A small image VAE, trained from scratch: 64-pixel images, 98430 training examples.
Rows from block 2 of the decoder of a small image VAE, named by matrix and row number. Rows with one number belong to one channel. Each number is 500 + 40 x the weight over its row's rms, rounded and kept within 0 to 999. All counts start at 0. Numbers have three digits each.
After each channel's rows are labels from the 100 images, of 14976, where the channel reaches its highest value: "top examples" is what is common among them. Only what is clearly more common there than usual is listed. The data: retinal OCT scans (Kermany 2017). In brackets: how many of the 100.
# convs0: first 3x3 conv (decoder.decb.0.0.convs.0.weight, 128x128x3x3, each kernel summed), inputs 64-127
# convs1: second 3x3 conv (decoder.decb.0.0.convs.1.weight, 128x128x3x3, transposed, each kernel summed), outputs 64-127

convs0.51:483473459453448521400509560562445497570525516501509448477521452456541556533483463428468484461488498380490516476539486571450518503475463474504499506459499563487571516470484441517516527460567497
convs1.51:493474478504470540531517459526470477512461508498547565503527479531519485464564525502517493407396520519464439501415600424555503458501494476452491543540480463395476428485483516458498497549508525
top examples: finding: choroidal neovascularization (68)

convs0.15:545472487447492539481474526492491553512465526494468488460443493488454534494550581494482424516451464552411528506568508445518587438473498516508446502428491550453502468506510478558500420469465535
convs1.15:462425545528500504504499467507474554515520511462529509502503498472483498531419404476525483526518505517549568440513509513426493567565481397448483487474466533464478497496418441583424539497501581
top examples: finding: choroidal neovascularization (71)

convs0.126:538492495557477497558529452519472454501509532414438549493621468498510450450485517453439538473465530545444518455502420483535504554495480484483522507433430502435421476489554462459460436518563482
convs1.126:515542458457529516568498546456512392458519444552570486501482606573497479504488522553544518516471487471478447542549483479501496473424514576452475523481523539544481492533519561452567531452492430
top examples: finding: normal (78)

convs0.72:563515490482469499535431488536516568491496459510528507467425497550539478419545527446571458451401417595528506511496524521424455585447510527546491503470518511485523481475498457505512464535503483
convs1.72:478502504500579485584593525468478523559422500481563463429465517511533462461496479551478547527555484582549502559454480536467442513570490520496524466492458533477490532509506456495446502526434584
top examples: finding: choroidal neovascularization (61)

convs0.37:424569581463562554511541534495473545482477497488478487511503599443439558515455520487454538474484510502556545506508508501484524467428503538471588548512555471552486530526546473487469477559547518
convs1.37:590534498476458470492526462498525510501470503514549515500478500491498482473512368387534480513513489487506542486492504515504512561462482501464473495519406537487593465477499483501522438475461568
top examples: finding: diabetic macular edema (55)

convs0.57:448452493582564527508494474512512545516507508533517489491549442556456449475456538545438514472469547462419519401449465502531507506512509475550495495454488502560594526512488544505568484469447440
convs1.57:450504455458468515482417530523516489466485481477594526483469500605500524459534412469511503489496470496514549556412521499531496527449522471516484518582495554455442467526520536510472530618551590
top examples: finding: choroidal neovascularization (66)

convs0.25:489495516423570476496428461552523430526483511469470495515511460606456463600457479508494587517515437422527495506526547492506503509563484469469437491469438530510607532547526520480494450506565508
convs1.25:530514482558429487497472494530539484483533547509502480489480551468528516516533513524528498431524541539442518455460512405478485466521535563554584488587559422501444447485536511500538496543510496
top examples: finding: choroidal neovascularization (71)

convs0.6:521479502536560518378421537507468553435525486476534478483504488451524501466479484486501559452462499482455483443481467459521532516489481447559512484476447467546453537439440436494534566479515479
convs1.6:519444487468529472535503460566517496581506554548436523519477616493523468458498478516475482478516440534525483550537559491492483506483459563555498467466522520426477472462496542507488432501616471
top examples: finding: diabetic macular edema (34)

convs0.81:516551533523598539499478532467577475537467494454515438510483505455469446529496477489547541633469542522495477451462530516450534461572511452500639440503508419468530460521496444488461456496529469
convs1.81:524494429467486507490496473560471516520521498460558498560452551520521574427494504490487479398479496454435473477564453542489549472478568435476463484527481486463489498458503502396546494542514561
top examples: finding: choroidal neovascularization (74)

convs0.21:540481512384549498505484440535491463517447490532505472476513444542589434488515492502543510509469504552548470452479511434526438482556428462537529547496444474470505511525494417463483503472447477
convs1.21:472530512479421464537478507489465579416475494553404518514493440358439566519496469499532542519435461444529496476497527521502535501548467480490507493464475549498505405454531490582521522489489546
top examples: finding: choroidal neovascularization (75)

convs0.32:470509518429512575420557482493532469559499503508458433559467584488495504458546447487511448477377539466522501492503473473442468498423506502502506541453542544416552416516575512515497465532443502
convs1.32:551483470543529528583521495491554463439436517475476442476539583458507464543457478554490475506453497536508469480485503551499455470425493463521486564478504340510493495479490466423453466509528504
top examples: finding: choroidal neovascularization (73)

convs0.110:576513476475474507510487497483514556503542501538515470570476443489516460437513492476510539488559550393578555530508479475445500489533568517554457452542503460553552533540533494424470519513478471
convs1.110:443453416483528541468527504485528488549537546459517532399529492548449463517494492600475472486480454442523509527509512503491501587492451499515592471465474503452530525566469500464502463473518519
top examples: finding: diabetic macular edema (41)

convs0.89:528491407445510481441479470474531547444534462468483544500468505575432559527523495445504548490533471612519540466586551469525452544473467600549458465480470523455510510486522491513492467523569490
convs1.89:574558499477403474489453528527464529534392458492510472514460435493443460499502521594508421449438503419514508486560569425533533491547488481496531481490446479526456505478543508481407488559545473
top examples: finding: choroidal neovascularization (69)

convs0.0:511501508512490486472510490470433500554477441467405431443427477464479533551554474433552459541511512536496477479448566490471513475471431547525463489514467534482570468417521481510455523473496494
convs1.0:442458444549547460508419525477508548449483447520435526480507463494496498465484505492493461465404564579493414495504468549542459508449466480484507459419566502474506494474505514517512510537536535
top examples: finding: choroidal neovascularization (72)

convs0.3:508502420453563445481462477521483467536477505440554452532511468467470531520465461520529473513384487508490488463557486482443494495454538532524480450557480560467545466480522457507545533492517475
convs1.3:525502597458522471472459455518511484499456529506509496549449507531535553539515504501570485509527464553481609549490517543478524530604514565516500537486504490492487559434523513501487456503480661
top examples: finding: choroidal neovascularization (63)

convs0.27:419490491552483521530517505466444504489527462423469450519443505551538507432456482473388528447473552574507568500510498559496490506473555428498523500425497468485483485540476460493442525550424535
convs1.27:551522472512475450480471495545502603500527552425491501521443516462522514534395487450563535502470539532538557467546460498490437516531435524527491532560511611433485532531510476640471460513491518
top examples: finding: choroidal neovascularization (71)

convs0.120:521529446487509494493556408474539545565444502502508454470496523442438514482485503487539471521520560525489461470566500481512501548388493544506485566500605634414475471447454470533526536522537536
convs1.120:580452549509504539526481522408454483392530485478521554463494477514571494483503489534492468507449472458438579468528526530531472484433506486520465503485551533509506449512470474457522509526506462
top examples: finding: choroidal neovascularization (76)

convs0.68:446461507499482488516495435413505544467551495446530525508531503451471564548466484464455438499510640457509508544457490502459449464480571533425492455523534445528544499501511578444531545527500517
convs1.68:502508565499473489467474493532579504499465462468461502458531553477489546539474508497444535491417513475522499468477474508439601560485474386523432402502451501449485435493511487517522470489524419
top examples: finding: diabetic macular edema (32)

convs0.4:534472494502488504476514507607505505474504480491468482519496517459572545403473512391499434473506463527464572464477566503453464545445532424460472445515501506535498545478442517514518477548464514
convs1.4:459503464553480452477515545544463433455448457482493528490517590427442497530476510454469451408468496494501396482507531479477531427498425495500510494464489527435515478474540514469444488479450513
top examples: finding: choroidal neovascularization (77)

convs0.63:573539532438473497434521519542515514468452475581538495456508516478480496476529516522505414425530541523581539480471491546500469552486482550432440458437479503501515501546547580468556528486550465
convs1.63:465532543516481453506495501465494488538409483432466518524504539452469505431516465441487491546547467513584451507468476488460510459470464464510458527550493557517572534444481433478390479531465541
top examples: finding: choroidal neovascularization (64)

convs0.70:475521483470493470455431460540489448482484461424542455525531540496500462461515550488462458576442553551433476527524505513480494544543538413488473530521556535473461429517469570426471469488548459
convs1.70:554463511515460515590573537530495522515530467550496563609558458497503591479504519464514506505494543464431467559518521489460570536530486460516553514487481537457526477464565448489539495509564536
top examples: finding: choroidal neovascularization (65)